Rows from block 2, named by matrix and row number. Rows with one number belong to one neuron. Each number is 500 + 50 x the weight over its row's rms, rounded and kept within 0 to 999. All counts start at 0. Numbers have three digits each.
# gate: MLP gate (model.blocks.2.mlp.gate.weight, 1152x384), inputs 0-76
# fc1: MLP up (model.blocks.2.mlp.fc1.weight, 1152x384), inputs 0-76
# fc2: MLP down (model.blocks.2.mlp.fc2.weight, 384x1152, transposed), outputs 0-76
gate.954:514532514464479573400499371476507534509573512532544470432412501487548536463506491501611586559559487499521576566537456384578466477518422619399581610504491459534467488499504496506520509479389433538507547553479485570488530546555529485
fc1.954:487605401383541574520402457509557543481628581514507454464406481596496421499525458486533528456455514449535548587384505392459520486526416618450571532429521566521488551483585526565426578555498499506500572500521557479548510533550570530
fc2.954:416443500584441545452455525552400485484551505458540460515539496451528477451466467603373424450474549557485442434450537590540598516493513423613521442542533444500567556420512464502501383517495463495368456460489543473454498481527597513
gate.955:492479465520360566431491551507480434518456505544419435526482592605518434506487546483460509509538531511449581439523572511475606568492535521510493482497453442459472459517577460478630500615534475530488514432554555482501453622516587534
fc1.955:440450541456459582499509455520540497502538483562479491575494426413467481528508427507475623516435522522480511532531576430577530529476550422543501481520503578450483565456516499519540420464485506476429476500535448458558531520486485494
fc2.955:525463409507472482468517555474561457486464501549493486449468470550481503609498490510451454516448558476461452534548439429586614440474547499411521516588451357504439488506490486544574526484362516594619542529504492526482467468599552459
gate.956:450491424491389477514441465485422417540529509552489479537529540417478492558490499443525550510577574497675369528520431429628665533486511466478483515586553518530510412526466577501512510432590464549605452514480541499471429480537487532
fc1.956:486545615580459433456512558458481453536550486475446489501480564540461389429473522531574460604512490519565487421496476524548580451560465544526527490595549563504482505530454484577554593492440524477483444518477493580510499478453485484
fc2.956:507527494522464498477549452429506477544489424535483519462545548531512492443493398467427469454546479532465613611512505467399487441488488496425501495542452457543554510516479544461534519469568559449555429498429415572530445507484473613
gate.957:492469453545529417389482488466426535488448426516549452494531398531512574482552436531514541495481542530483453537427447434563480464496567579537489542517513568504563470548446544474564538457429460382448352503476641508513626534510445455
fc1.957:547583493537455523594506496545460492535532491389419641588535486470545476513528508462525475447572477517509482483598510577503537559497616584453522374538497467508509487454585513490473422494495476623539520524489461490572442478480524481
fc2.957:505456476498494418413543493538489543507496515363521471554549527517525544455494470429566432457492586534473425502494510504517597358557447473470519461443511474543477596462497380554491556508476438492541541522455631472520495500562504478
gate.958:576382499416483559599444403482409469558519518510517517445557486457519481487407591533454488513558534561459509565508516475534524524409536472449567574534520543450488526382497421511555424455447538527404453527484403392512526516472432543
fc1.958:376544563514516518513522506620560488492537572541498528572505522536471429570612403584459479506527560507523464533473544511523474575512572453511467471527485520505530478538547567464535510467488523524573500476495487666393437474519527467
fc2.958:591348463387501361539464403431523487484486485513537483522514521417476513462455551389529596521531516598549550478505512571528533503403457564499578465497464432401567472434445496522509501463542414483524522489415497473533469559432484451
gate.959:500369479501411491536536490542477501472544428513557547446631509545458445449537506494514535492512520527542508518536512488516477517423511496445494510553525484505478484490626403483549482478473412601486685468538449445463507562666494445
fc1.959:475470479477420416383467494534530471517432505556584433524530441427446488583569520430546495439527557578554510495512454566451560558496587498494500497495534512446497532457496599539469555440492552514492356549513557515529567480515516412
fc2.959:433531562526578409474543470545497527496488500515393499534477469526510518503507401469568512598389530437546550542450458479524478476507478594484469539509580545535556500415411494500397500499454596487542489573432415496463471544412467516
gate.960:519497527400571533541531517546516547528530546499429612536523572470556512588490543451482501634470453437476583568460561551515523558508542394512464473376576508574571528526479471497436404604416515558524501518570412505535469490544546480
fc1.960:499597608472544494504463455486601514573521501451503444449497531616474451467496484416505465464527497471496560584458476492499558386492444530500602527478554542515543547511495494544487716528531506579536497447438538461498438453469538554
fc2.960:476439506486486566462510567529496459551523521522537585482542549475490466515478519486572459435538466530485459456501520556408462569572500438434511499424451498470421478463505528527545543476514445638589410503455532501548553547502451462
gate.961:442529565543530583446466429540460526575463506470477480551500439486569468572525544543526458456506584516492456510538532492503504597465524514560571475563427548519553548495519497528514454518551529503481510494503450470611500527438547462
fc1.961:461426519440502510516479489441568568489477603453496457493549499537584488558560450418570459476484470458415520455476567463561519508518381496618545509442427487412459528539454523456453546485514473557494553551415390403522542488397500456
fc2.961:534506537500504542585474482432474462435441449533469461415502574516460464490459495464417552509523438469528541481437488500485519487488433477503540582512548555491453499499464543415408552540566467537573477434480493464468505504487485501
gate.962:521548523530625486538515436498507500428500531501496547508574598464497489482527467514474496490532548503550576563443557442510567468567527560554498488491468566466521564426396590497460494500525577583579547544422501499550522554399502501
fc1.962:488482416470547476495513433544492524555536467563494562478462515364534543481427492614559489452559459524494466482587523439502445477476592403465390463531394488409544417406469473501519445383463489459389379484513481420477544558560503513
fc2.962:385469586491481364514492436523526511499526487473463478557501420487436573565493514520562435548485537463482494534588502558461400466478596480479501489503566499478453514479474581536541498547439452449507509546542447430460481435568425521
gate.963:523473491481366568549455534534445480415482447470578513514498537448502487535534442404457569454547477584582490424404388579408551494472556521565491501474527473398514510526411552478523450491600521533579388509456536526564449493524440460
fc1.963:593514494578474537659535472483529546571645391503541427482404538527530556561458578566533435453468461572443500457511518515498465546475504472508467489428465588491462507456416480480453453537463393487353504514392458469487496438510460487
fc2.963:526493426437534445475459478462553519570432464462453530480520442370516506477473604425615457528537520583504437442513490447447413488446628476449502541429502416452455530540621489533523535442465500429500553470507622502541468499526395477
gate.964:497524519372523418418453488378521491516581586491569502498513541502442370577477437494471461476587470453506516470528468477467449427436445467390575569493386349479436542510495533463464560547409579575485497504499455514443529454475526515
fc1.964:491517487389482549555446619503496370392580561481491464433482510496507450574412440467502455502520482423528555405415521503640555532487447461518556572465505593480533415503389536458382455531560529500572543509468491543472424554534580431
fc2.964:401464535491514503516506430471491483540457571412397423435507476548523523511529548561496487419534496630522441548492508450432381508441465550537506463543609448458370585500393506529578462492478393472472474564507554485442539517435503459
gate.965:532541498521427509437479514488504567537460463514470492558477532629524530479534471469611472543591537483557560560610401560478494442548533504471509544455459474429564437548502473557553550500484491496543529505549586581539528524559514478
fc1.965:555450576471414481457437524523492511543530432545462524565507447595572515505446400474474504426544510475479505537542523524497563500502451466487496498422539473502509481492512500429440608511634547507588582472558572528475505581464473448
fc2.965:474478496510604509607501472452418515534525484526509511418508424463527466607480500445401516549408452504498541408483535478550414492399448586567503556499466435517577565553512547447447452526482397550490439504420559537469601431423481459
gate.966:476507476526444508452412537531464409512467552574467532476566566390534535490541623440508380493457525477489422463511471540582573472450513450472539511563484411559485497492528522590538559499439454536531448523523499514545582405494455522
fc1.966:488452435522416461473462468506527502557524504549431506412476550431566443493479498444536410555465480471538372517458477413516603505518437409543532462603519451468443540494553544570552471481536441551520457515437491419504590472510610556
fc2.966:515467545528530527560478475440483487524487507451539430588465561632513455570475457493528579445460503562512570545508574539467477518598493475576575560545524559500531498456428540423551496454528462476415531517506471468573428504494466486
gate.967:441560433523452511530501521563555505584511531503561471537493497588530532486504537523587571446485533492443553513525414425476491570494535529557492543481451479475451550485602547408612435529432491506472475558628615509521510458609519440
fc1.967:545533497471528438509479518499460551445525487389409512426519405381506485420436470465430562427443512452479516488510510456489411470527487438480455479393547448441454428530403530428541447442489601482539502428416484524509430495549373491
fc2.967:485449523482547555513519412572470468524545485595462502515528514526480417502538468512514382471455505457502512434399467470478614524411585477495485523645520544521499554557511511496538459489522472559572526438453423489481429469549651556
gate.968:549657575466508482532469517429527496528499599533568447588429452523511465447439517516524523585478502528513471489486395593498503512560564582485509592529458529512475439436523490460533520587418436410416485530561477565551437523506458453
fc1.968:383461444515401487504512516458622540548449483484539490550408498374516475518575472530490528506523506529496366454535510407648477501509448516531533435521400522564489536604461557559474517512519499588611607517624551522468514435494513449
fc2.968:534528532430499508513534446493519479520490485479547455496523427594489545401429484512505617574456481499456537551521504622550551461527447493544540547505531391526548460457490545509478570405510504443508536469457507494497441436494542530
gate.969:466538487352470548556447518482574470526446472552525540587504573577513537568426534416441475566520506521480537533418475423483558471500461509531464495524508484502528533450529432534468492468517463529427572539448554585506515529514511493
fc1.969:490477489520525436463492444540486514434536583524537469453568430455465446514548520565491517390488524477499439500559540527606479463450506622472621438540416451536439468555527496492533602543439489487575463502456511542540505473585503496
fc2.969:424451473438439500520481540483431444440527496547397528507479546446475512485511455470526437497506445579528401534455511464504559547530568419429409526466448404482444418517521499549610475496503457568498508559531483525448463504487553520
gate.970:458488477589517526451426554613482448415550538564431524432448512452552536529449555523444489442458567413480418510560520477564491510394504437438517568579564633603479511498479516508425437457525527472531551545596521464554536526454491557
fc1.970:554468454484520427503418537513496473581493614586596553432588540411439539501487559464497513495414543577450524496508480437389524537403474484442513424517448480493522564531567456510496487559500468470529537488573480538459559508446434559
fc2.970:478619554513610509647501486357510467507494571429461461534583493601435520467490481499517536494581521549538511474497505444490561521547498578611558537519509502332521598543356426489518510535446435447440411482537463467490568516454543504
gate.971:614525520601498558538541571489579516416481359476532539482575505489548585489447517609461429567590505553486513517450495569564492455552593564525531516546482473559567454563519549503491467531554555465498405481560523472495482500498559539
fc1.971:492488604567472459470408526599550521549550640557551571538520396586428492496544556449563521543430474455538536479453520596460691448424424421477517626453558502567498500499535542575547539591517486511494544519495465529513473535527563593
fc2.971:628453462514507473470472518525510477519526424530496596458515547446507492489495447542505458497463474402465479413528477553477576587454533499405558484541464452609618552526456536523488436556548505487566507479479449411401488515436568493
gate.972:497473506525445493513513462479442493531551505568545577495544450504461499513507519444425438466462485519482575552527514538474586489425445529468557476580554508526476459485467553490499523515476490451512499581499453619435561580458368471
fc1.972:544530545555493500437476453529505540514470528477623484577511545514546495492515506551565491490595507540602565431608488567521469381593437528529548449495416554464535525483433538595463525481610547531493485456484492447545535521511568510
fc2.972:434493459485450473536519517505538468508541546513467488494509474526414460452483522470485508403438509489568548536500523471467553539448411460414492427483552469453479531464499512392517478548485488495499432436460441575425491456502417425
gate.973:496518511412514481444613568476476506517468506452519516444537488499526453404495485523538399547650462477450431484589559499547489461473554440436489510584477483448427543457417550511533533501523535438416552552562477520484516528532574476
fc1.973:458558477526479549474586552508534560557503512473541460529534459471472442453538522490523581428545497493471620567590456492543593528459484508403568522603499519469438478466532523575449536444456543551498565498446440575488598453484515448
fc2.973:468504562523596460482496562560444490514542483493549474485486500464493541586513478513587418516387497484454400488400490595534448489483445528546437560531488557475475495547473490522415521671518516455468469475497576526492566517532494429
gate.974:434369440479456493456448513446628469504467472479474496518578471530522536532579557543507537542469581504508513567471459438444449532528566443545452386563562398442485492404512496569577529441385467548485616541496466572497453505494558515
fc1.974:527544541553523482493512527452556443519565513505369468565529572505508576590486483450513431519478491454431526500478499427391538422461424374613405505563555501578427454516538515515425481446438549546557531460469494575554601561462505503
fc2.974:473548508513562469507582408528457463547509516516490588397539544465498508577524582489506413477544526475451522530586513555574549526591512522475557500431504566513490540547535509524461496516487507493461484567531475440526596504462591503
gate.975:584497554465571481503536557583488551434516580479474345553573545473493489575499518567541589562543501502532490459460511506509428530488441497480592510499455601519492539548485598443433599560548496480443588492457475556473510452364475493
fc1.975:512507549474606464549457591560521501474501454480473521526507471450467479462413455445479464507570479580566486461561512611519544527471570452455454556511497534438607490465490440530548467502455499355406546448446432598483483467495468502
fc2.975:423496438516385511510470538512594492633463566533457570451429514465500512518527506504537401494514503577516477494485519446479391505533507526576501476467370494411557376532465515620464487441488514510514513527466486435486458532382468539
gate.976:479409568441544464533481472525554387566586488557487485472527423449415513582467534495493559477539548528544499508564524516524401466478585479582458509457500514443561473460523547588550396451442512465493509481525444536570504456463405530
fc1.976:496551539503554551526584542554490450532527449518507574538454527487554494508510449520455488501582596431483474506575506478600610544500588475612525536599542601606519495475536562441534523474565560511487491476508533591478476490415494576
fc2.976:445419501424489440594441519503525496517402496467453565475492609530537582507499547495517555477479550598512507489491554562497532563467437554524492420382460395441484492503563491518463491519473532565485530586530484497453583500502536528
gate.977:525576532501437492442437484583482424556519592585578595581558579409528525463535501424447486486519520439505538390476433410483609415566538435548530522582482552466564525455460556490532486502483548503603438487462501475519439536461495555
fc1.977:456415489416442559558474543537478496435549411414507565388423483514552515474463476473432568472437532540398531492515566475493449486459476435580485475526404515444536541494458493460569470488528505456494588536514521560510518567551457574
fc2.977:458472501548588401460567511618554485497513621557556516517562470465473467579579473628487579499575526524580494468532495522482428565526520381556519508512420556500517449556504493525565392581461433449385481545546488484446555551468516414
gate.978:479530473476566485458495545519523534573434435482571521491419493524545562530576434525567576408671459549584514510585407492558568507537555496469634442576533504504521483483405459496551511432581469430439462498507475607476540523540510432
fc1.978:551487533502530535477566623580479510476504489477486546605618450511459491475495508515516543557497539509499515551505543546498503476494535587515467552496587472450517446501604432431520515439469488504528531565536524491481486542481564521
fc2.978:338492474472487551460509469511551508440478440542381389464495567500506490482527435456581401436458450552504477487402557518468534461515493510481609501500508563484542449540544528478511467480534425533489450442500428513489619466400509538
gate.979:442518553489509501468409511485567535539498588604559482419505543409497519572470493514526459556495515546515503526582568443558474485529486532486559531618478440556432577485510531535457499435493548533562683537465546588547497523464446471
fc1.979:420538577509462497560512556460576492510551506453596440551486506544456475543562516576504452528536528502488375451465458543533646516519420464530574532471563605522499489547537488523526581598433456549548475465530529464494529525479500578
fc2.979:460342517522374463486517457606540498455489566522478472562513477513507416516488417582505590498490509434546419409541502520441571601513523432410513445464573504509519465544480508512577536511488484591548542499524444406438376589456524580
gate.980:602564519551525463448405544461484587510556568480553513556516523502509490475567546514552472486482623459617538589471548531544488479501450434494430560507407486500453495441535504506468531438506545518463547701575536622466506532611579514
fc1.980:520530535519533512505579559518487485520434497426485502505508567602548551607469457567485442503497441572438536444571434459383475460597494507529543524469495464485543500616497458484497596519514483490477481384463557333522435517445578528
fc2.980:462424475493499574483512518500476334498486470488485476488536491506442503481475456474384508502540540416422483520464523492483471482537576491458501548511489489503460495527485455533536478425407540440513516558527488585501453634479556512
gate.981:520508529549554456595521560574531473448520432425551626519509532469500484488529516420585362552561562486520457547573604482515488465524477425487531528581542542520523531481464492500593547439597509551561526559527596578604451572586561491
fc1.981:504441429517433556645588473488505484512442446517552550588497522548579530393491566548449557468542487543471533541432511543447555592538490524402576536389505439480470419462503539559548470429405493483452391434562439397493543453454561519
fc2.981:551513448531473412434500554438532476474490531489401383498538444635479485552511508491498561532557529509538513376593525636528564396486456449481563472552497584525442517536446462345461604526557517429534425472552394493403491547479461593
gate.982:530539516546465527556480536433474588494549520514498533481557419512525478471514565459453488457479522488527567564475553521495568466410451476473490523545463500496439489416522547472461511512511541492465540583582524636489567509583406537
fc1.982:363479514427484467430549504522520412519420486581492526457463460480469471452442510476402562448408481496427482447474525476518480581370469578485501489541543475578451409497446485525488424528490477460547432479456548607415530536441391381
fc2.982:470428484492529539500540519536478388424517445487495504475540540528543588511514447536523487555529504465424495372536411534464483452600557438552567542492503511478570522584498547530529532476528480532483501457468477428505442575453609464
gate.983:435415486550508507572509540446531459569422480530475538432544507512532590399482484426540478464573440513507600555463485479513515505477491503540475511481507498508567555519497515521475566536597404459497459512450486473540507518496451489
fc1.983:523468475552529385581471530543565504484466481428433467548551535468497557510579528530464573475594573615526500545627560462544409560457603523561550435535487473575533463538500440470563482521563487466503500469593503538501532442471464463
fc2.983:462447521445460526407500457586478493483503438405451431460504565549485475518453429394452538465501499427531478506381555413415609465429518482505533510537511600408557390505524615547484491446492493587483535507519507449409454527533472548
gate.984:448497490454540455542556448468470495492482520593548470431457526536498521504488528604461537539487449475473461587484517499612471563456444506464520511582451561572494498446605443494533440613517558435463519496510407419477474525443500552
fc1.984:555408492545582532541604562482476574490555521527532433441472458406501560450459503537474500459431492548535446456560562500445456535468484543643469443485497530462524529559490480478451399401452411515556557492410485554501481524566557540
fc2.984:480460417546461545513497508476389494510477519542439539481517604564539431422503430533524547486477488429519431485431557419432553555537564477473496478514531554469441495514491448520485470427574497489526431579473403524435532527475530510
gate.985:601639417523525463453459579498495539404548517465425411487529494474487393546530454467456438495443503565493523501483527557504478499558395516475467535515483551491515479490529573543428522412600592547516535475557608640602453460522550560
fc1.985:436339520495441542486568453568477551512538484499634526506479462459522530445459538624511567441556567512473468498556520501522540611510557538530582409446508507512516562485517405475586457569419522476423431460430434382440565493469562488
fc2.985:460597560481601436440460506440553551504496485564510490511587472498472550527518444483535487554474474519526536473520510561504490557484502484507466472496527621526545525522509556543523533467442475459545549493535597543504498449470475437
gate.986:544403485455533434549461533568488503503432507503497516459604562564404557474523502518561466513590501432557491471462573614550509476422442475534534486580513556537522515532444502542503649440572473487497493524573441424504494525486516489
fc1.986:429480491511519478534548511435454523404542445519429468426477475550581517372544571496477480484440479545517540446398461568412489471532414564624459494543518560421477475531505449570419442516569556458411384589613559474490546557486494430
fc2.986:548493486528518461447514498532455454570493523525397568501516494467447478531541526492473543463577527570489494565519516462498527522494533531397515530472585542471402538440485539468542534427525559483419628552585428462462486606574488471
gate.987:443498491545491484474493517527474600492516528485527623551496537474510560468457537545547552515479528440521560582462548439507485487501405453495482534512407527510447527420522517582473472524506578467427472749582483520517521502532538431
fc1.987:515529524492476434551565507411557567519433497597482538463464503453524500451527420459421505547481614528523500569511520552465472464577549427461481566495489532432450494477509568667467539445508510484567572595560617558518524512543514530
fc2.987:543549488498553434526474456526544530408484400568563432543576422511537510438525481401481400495510538590558493474541533503551552498369548499547491529482522444511437493435473555460574473453534452521406474464386492582465601489449509532
gate.988:467523540541493533510551517398501550532461519510528493388461516574573514398511500508513552449528503452638521426489515470470523546540551503529595418547537510406518476525430580566524482496479489459489453467464431525289508550535480494
fc1.988:530484465469578490532431554501533442484410501425449423489514324414471470553435557478485422554511547502462424495557438527530410461446583441517539554586558456481472500476433435528557534534555468496577537477526477537560517456442475476
fc2.988:521476539499448596569469431533469501529507529568607540484574596517478432476552473541492580483485533555486505649470568456551569589568497533418475485393498492639503444495562598440514451432454523484473548495492524474457566544538519537
gate.989:541509502479469538598487521466522507477410470500589497507523516596472590507559449537522461493565461443507533485443549594419475393471471447442547477466446484446609439518477583547517452512497548493532507473560477493482466440487491545
fc1.989:476535496514397443419565473585571520519529451469510551612506500437547512473473415502563529470598466463528557525613518540566388454502464525485473430494403481451521535461522470479456555395438509501452630517456502537502581485466520488
fc2.989:569551487458455513556476523501507422457493442517596511567469492586553514523454393496454537527492462543524537382485554504551455440504488500599523543487475377529533452494459565426462485461479512477491475454530464560519458483490458529
gate.990:454536446466420420417426392545512536477547448599527544476463472509482578590463403359484507516403526587510527531524497418572513542542473514553543537506586490443453531506495535579456375530512467539585568534444525570516496518498528426
fc1.990:479430466486542543515448534626511555516497599463482479530511511483575519528476416414490606466496529504407459416461527556506590519541476569589458443419454516540386467485586454542460489517546515549494501512450439516508516467576596495
fc2.990:490442512530503506548443526482386546534522539514467432488461492434552518478461536601511497414518438672470549429462519519480510438491544502455480444489542435456474575467531547470578479568569540449391429500513486481546579559430506498
gate.991:487489468513493476427566473470518545486515496438559542420550523627450523471491541557499545453480483547510554517493547454551481536470517515451533468506509518512525470484549434480527565481395479438478443572349436583473553499524460474
fc1.991:556483483506502523442478541525469505520556479429497525593527464453504410560582510434493456550518423451417461588426436597445511473501437558453481513319575431506438496521585383513482538490533517533557492549520427479491470503416528554
fc2.991:409427447455546421410564427642642538530491537486538505471382458560465527562519475486512537548457522575494486568567446424505474534434451516503496521470505536482525587494548518515531417522432550429450471573520561432518542560519425513
gate.992:532415504474526475515465504578546533526514576486560427412557485540456525562538486478551530544451558475542487536437481535530435474514499538491481512480509471491568523486447479480467526485563537610554529551512520529533556482492461465
fc1.992:479486488544452510596650474493473497489509476486539457554515566548547545430605463510521573417537489522502458474499487494539566495507474521466529531593477550485536558500406499491622397478479526492508457498583491413527468576545498586
fc2.992:435475509501403491483518457543489555485479500538509520494498467473536477553467460504428534574523510503515495513594483615591497522468426507584494452575552517454472503501488553437488443483487447533393486456504475511486487442499568517
gate.993:478491504571512337474474554523534529379477468485491574513515534564500513582540514482499529551454449437540375457519482479441542481561427450483576498537510511472475498502520497489515541587521591595507534610527519548470460494580570424
fc1.993:442511480502481432463490580446478577468487535520397455502517521592525514521541528485548516468477453517475419505399486507486575509509490533500525438484492474516453493547573510417577551579630537525533453580546466568498426463581566476
fc2.993:547546395484500572396538446532535544500501395391469414504499503486429432460515434441554534393432469446432435569492484504539536398458474489490491468523503474475483611460441554467397595453497534480559565518546468483433503458515624560
gate.994:495427461503434486573617482528654553486565459493559467559563444506452453431516499584464478470528531553562508494541495574541491472508576509476541476482429619403508389508501450503506542429513484435484534511445480579370453553524391532
fc1.994:521441428485434475523520533571499452500461498443578553464490426513456582618552392506524473521432435481515445523502435441533513498564519389532549402467497440499468485505493449564484543476567336495516572505569451461489500515485453499
fc2.994:498478589505465474456521478528487482542452456527395624560528528424512471498454409529391521536503521508580466455515443534506533380469521448506491488541465438449629528464450632460489478491480574550545394393478429469537405460398477498
gate.995:453597494559511467525438532471574563513450486536483497565474458485470576527481494467499524512573455462462546481531577546549470460512549569494574488481551528560641478482405533386461509508514517460459477539579360528452471494533526450
fc1.995:496463528516485517522458552548435584395433535450524499609513443500494556420548563545564495482513555530459558499473548445486529498544545593505519492458603565509529510533581490448561568560555520513536433572597556546461489565538458529
fc2.995:515602457482483534414551549464546514457499481534427443550525485494533487464535508446507514493439505404487409553405522453506462474597505549515561533535520390564459473501495510534460505553563418526467648535591466418561511535488599496
gate.996:517508490546520529439530470506510500503520451508515436538467531474448524544589503542512555497562460473438480511446416588473414563488475593435578519502492433538499453489442524493519339525573526562431437441544525501496514518496518495
fc1.996:443448446452491501494537514523447437466479467500481609521623472545509512507398517371453459448520489518495497481474469566552514431499536421533513428571469529429477467478510495493426533471446542446553494517561677365472491464524530432
fc2.996:490498566526457504559499450505534504449546535502451399499444389455494543453495462583427554524495476471470527586527512489519452568498526532450499459487547464509511591457526535479534416482574506445472482526487297501548482385444460496
gate.997:475478561548518445491507555492491596660487500562461521466469472480584566510533520551551454523442502497548529574572508616392443580442546510532491458460460447516544490377449543574481489456456470452492453547472486610508498558526436499
fc1.997:496461558474442532510545565564462426535499597566495473494428495516494365461564561448574561455516509541525473496576512561392501472472485502490534528467571493584509506469467590509501486527455430593441510424486553476377523492534391558
fc2.997:547519490447495601556471550492496497467493465499540466457486517480502520559485427583589414484514461419474403471525529489515479459448530465491587497460518487496508512537575520564484512519452465524455484457556452526469547458482544429
gate.998:522489545513595559593623467519574568555507497574542580478559443430502509495505432568490528547544500421484604455625519596483503534541504474546516492483451472532533506409434510498433464513465493412514482517488461409501598503412472549
fc1.998:556458516591457478509568521494454496520527457446558588483612538531545490500491460546566580513581513426541453526444501402495381472573454481546487585441457401511533482559527527553525470517461541483615490571540382467381448551542548438
fc2.998:522514505479521483592544564406534502453501500570504459417510464495521527426474542509464482512541518535565538391475490505506482393517560482548502491431557537418578503496447451469448484520497570430421487451507633446598428485424498465
gate.999:572498473467522509542520510426531515454435475467517416498424447522490557407425484548535606632563526476535495567541495539575439515540458653534529550516484531468509445424451458438512583433434392538481556503447496493525494452496497452
fc1.999:499482507580547544471492549407478484479461491459443505392501452431485503428548548433479464489507475510475447441449517455411532476428514479603507475481485421469461529531432623481497466417439508586542506448482434426510590458536546565
fc2.999:418496493468445489505493454412555496412494571430554439593540486592481548491484481591496620466459479548442612520523482428442511519517514529437497581492536466444564475542393538458558573458502441519545458434423521559513490527498450532
gate.1000:518527580536487436470496509439428531462501564463421512549494552506523570516445469378497505487575504489537555435377513407472589495516469540511463472444487492454493474484518410416462435583493454455480384546455394506496502596498523481
fc1.1000:479475512481577425570526416417565550485524488467441461427351520467473507488552555435441475367518569528497452378554499442491409577456562527529577531518489586438466499473464549445587498514474588468515468587492411607511522549556498530
fc2.1000:507521461500538525470486572404518536531496582544463517642542431581562477536537478517466548563479464459480582382369561598487567491581465433577374423443435553588490453510509416553469458514507491485503424515455480428423539454477468469
gate.1001:516479506426564602563487464377483445486504459514382504477459448478469533487487549393516456606464553440528477591455545417604560424604550486503514567408592476483448518489545506513560587472555530593555534476457532454506537517528486490
fc1.1001:596470530462462584517488457470499587468503437492543412428444574514514488495415533534602443515482449422451492518475518400577512488590432499495552472460434427538463518444494437518426675526490537529566549536449553481534545535554455595
fc2.1001:543536488535475408493465584569481440455566485558601552551481505475484439540508457535358488395490510559515502453510527531444554512512522482577570563531516505503608535490448591471507462509598459499399347485580581452508391449490580446
gate.1002:593536569506601564508573502508409485504568474509506474489466504465504522525488578545491457506505386494417457404549547483495454567511529493560552510487498474438565552547521561462454514484536513529451507374442474502560614444514450532
fc1.1002:545424493471478453588484533508503398492462502468498543529506390532424582581475491523484486539492436554502491476511560525505581498502499504450474529505552501465530459582510537439479530564521453515557476465510456484484445471504391434
fc2.1002:499593493519506487429478488442518621486547488625536421454479512478508344373485545436462510573481552467586479474471515465523503506412475492556444491473472491590451492387520439547517482480436523505509497587497534538450505570563491573
gate.1003:468584513554575538528480513538516536523537598514524506541556585463564523611571503536499502528517470451481539543556505568565464518470448542491495441480423563539492521515460614489478500463559520579542386569469548499533484514410494534
fc1.1003:530468492593498523486480466569569593464572497437423467462542452511466520495515482557427436539584418467533473497510547442501583525558424543516462502460496532485469467560491502483542486532427552528473522511528445485534492479462495533
fc2.1003:508554511489543554439460493468499508461431454533531420449490458559473523456496424576508560516511447551476543427513567458549488407466514496440564487546471586491494574466514433471480594517584534471482482438534539382536526481553519521
gate.1004:440456453562588518506574486495563550514511535463535507535570502541576473637458477424555521494465542550536544544570542525646432590568459524547551407417449530533511418526438526461425519559521462517437556521414570509497554488502451489
fc1.1004:440513471554525563424472454421413478535495525478444453484564538494530529457491531459533414436473530549465584415549530484663533499525405574516560440506403493485461507496479488475548543471526479533501527518568546458543482494419485416
fc2.1004:639554472491504470557506475538600478427493450515588413483513512444476499512520426524441566538535551429543463562382513444475468543465525525469468543462646590584476529552537536472513591486557473558557442463488497490530504582523574536
gate.1005:492524467467533556470448414539460596467480574458490545530496556440523512493484557567479559501461463554557536542572559534577618565480456476458437462582421561466453536396469464484491444490419520631564494486524460558569549496498528520
fc1.1005:488569502434490515548574569390505494533518549456494414603542585564434488488450544601458513529548476581460537472546525545493569570530438495510550545475471592606542515518494418488551481526512481424490486417567441365482450548486387529
fc2.1005:454522467526443519484518438433408482428452507507501594541494466381456469395500402509444414567539542409466399463561483366437514459554560488424501534567517464514535539560425474490500485525414427535559488482569551489495459521444537544
gate.1006:586442529477580508559496521489564588499473426582507449411398500510448528532515449511501538534521510389494464470462558504521494478443497438406445494400460650589514476519506528490466605545588501559442532507464515516521507526465457544
fc1.1006:515480443404514534592512621609443438538519504454406605495477549482499499423524525458520488517491465494487487471490499560440564564454486438458388628565491578522482446507464542572502515399516479458460482507606437493543566506406619536
fc2.1006:593512590499536534433463410493446515486482568488455497491585510522454526462482497470479543545474467427532541444436455435513495422509483491436529476416414532429594512507399515516411508593480506519416494572459506438493550519431496389
gate.1007:471516438458467361339549416578526514575470536518554474499503509500510463405522366536537520457513510513510464476559471335518484525501523478535499449555450564490567512526451482481528499410554437506552487515440518520468449432467444513
fc1.1007:416543467409380536493575500522497521512405514487544373518478474511539554469450514556411560512511529457537468452587520417548508512541561442482568482451460475488432431536422482445508508469461502549457496485463465503546434462368441462
fc2.1007:618449405500497546539447573472449483472492423507555523413574538559511507557462450363549396432479449465490539495318501501561564480534456571425545503415516387510552478489500489665460495537474438501492545516472481437500494466497557533
gate.1008:415544475355459541552458510486549513434494499515336572376526451446534480425391540475491478499478470514520411562566459582542586533439513476463562523509480536500425517526582564608537484488546419489566446487524485464504490511470455484
fc1.1008:489550489482482516599432501414520438533448572460519501496524475434444490522484594541558554522542459488433543580357486593431570590467590384529482519468549459414569514510518618518518544493407471436489578495544519402509474493477553427
fc2.1008:588479464533465477336530562636521516496499511443486551526490453475544523509474504503475352506530494499462480534601515486513455416504526448465539494497452491565454517486518496538461519487489553413406539503553576514478475594523567520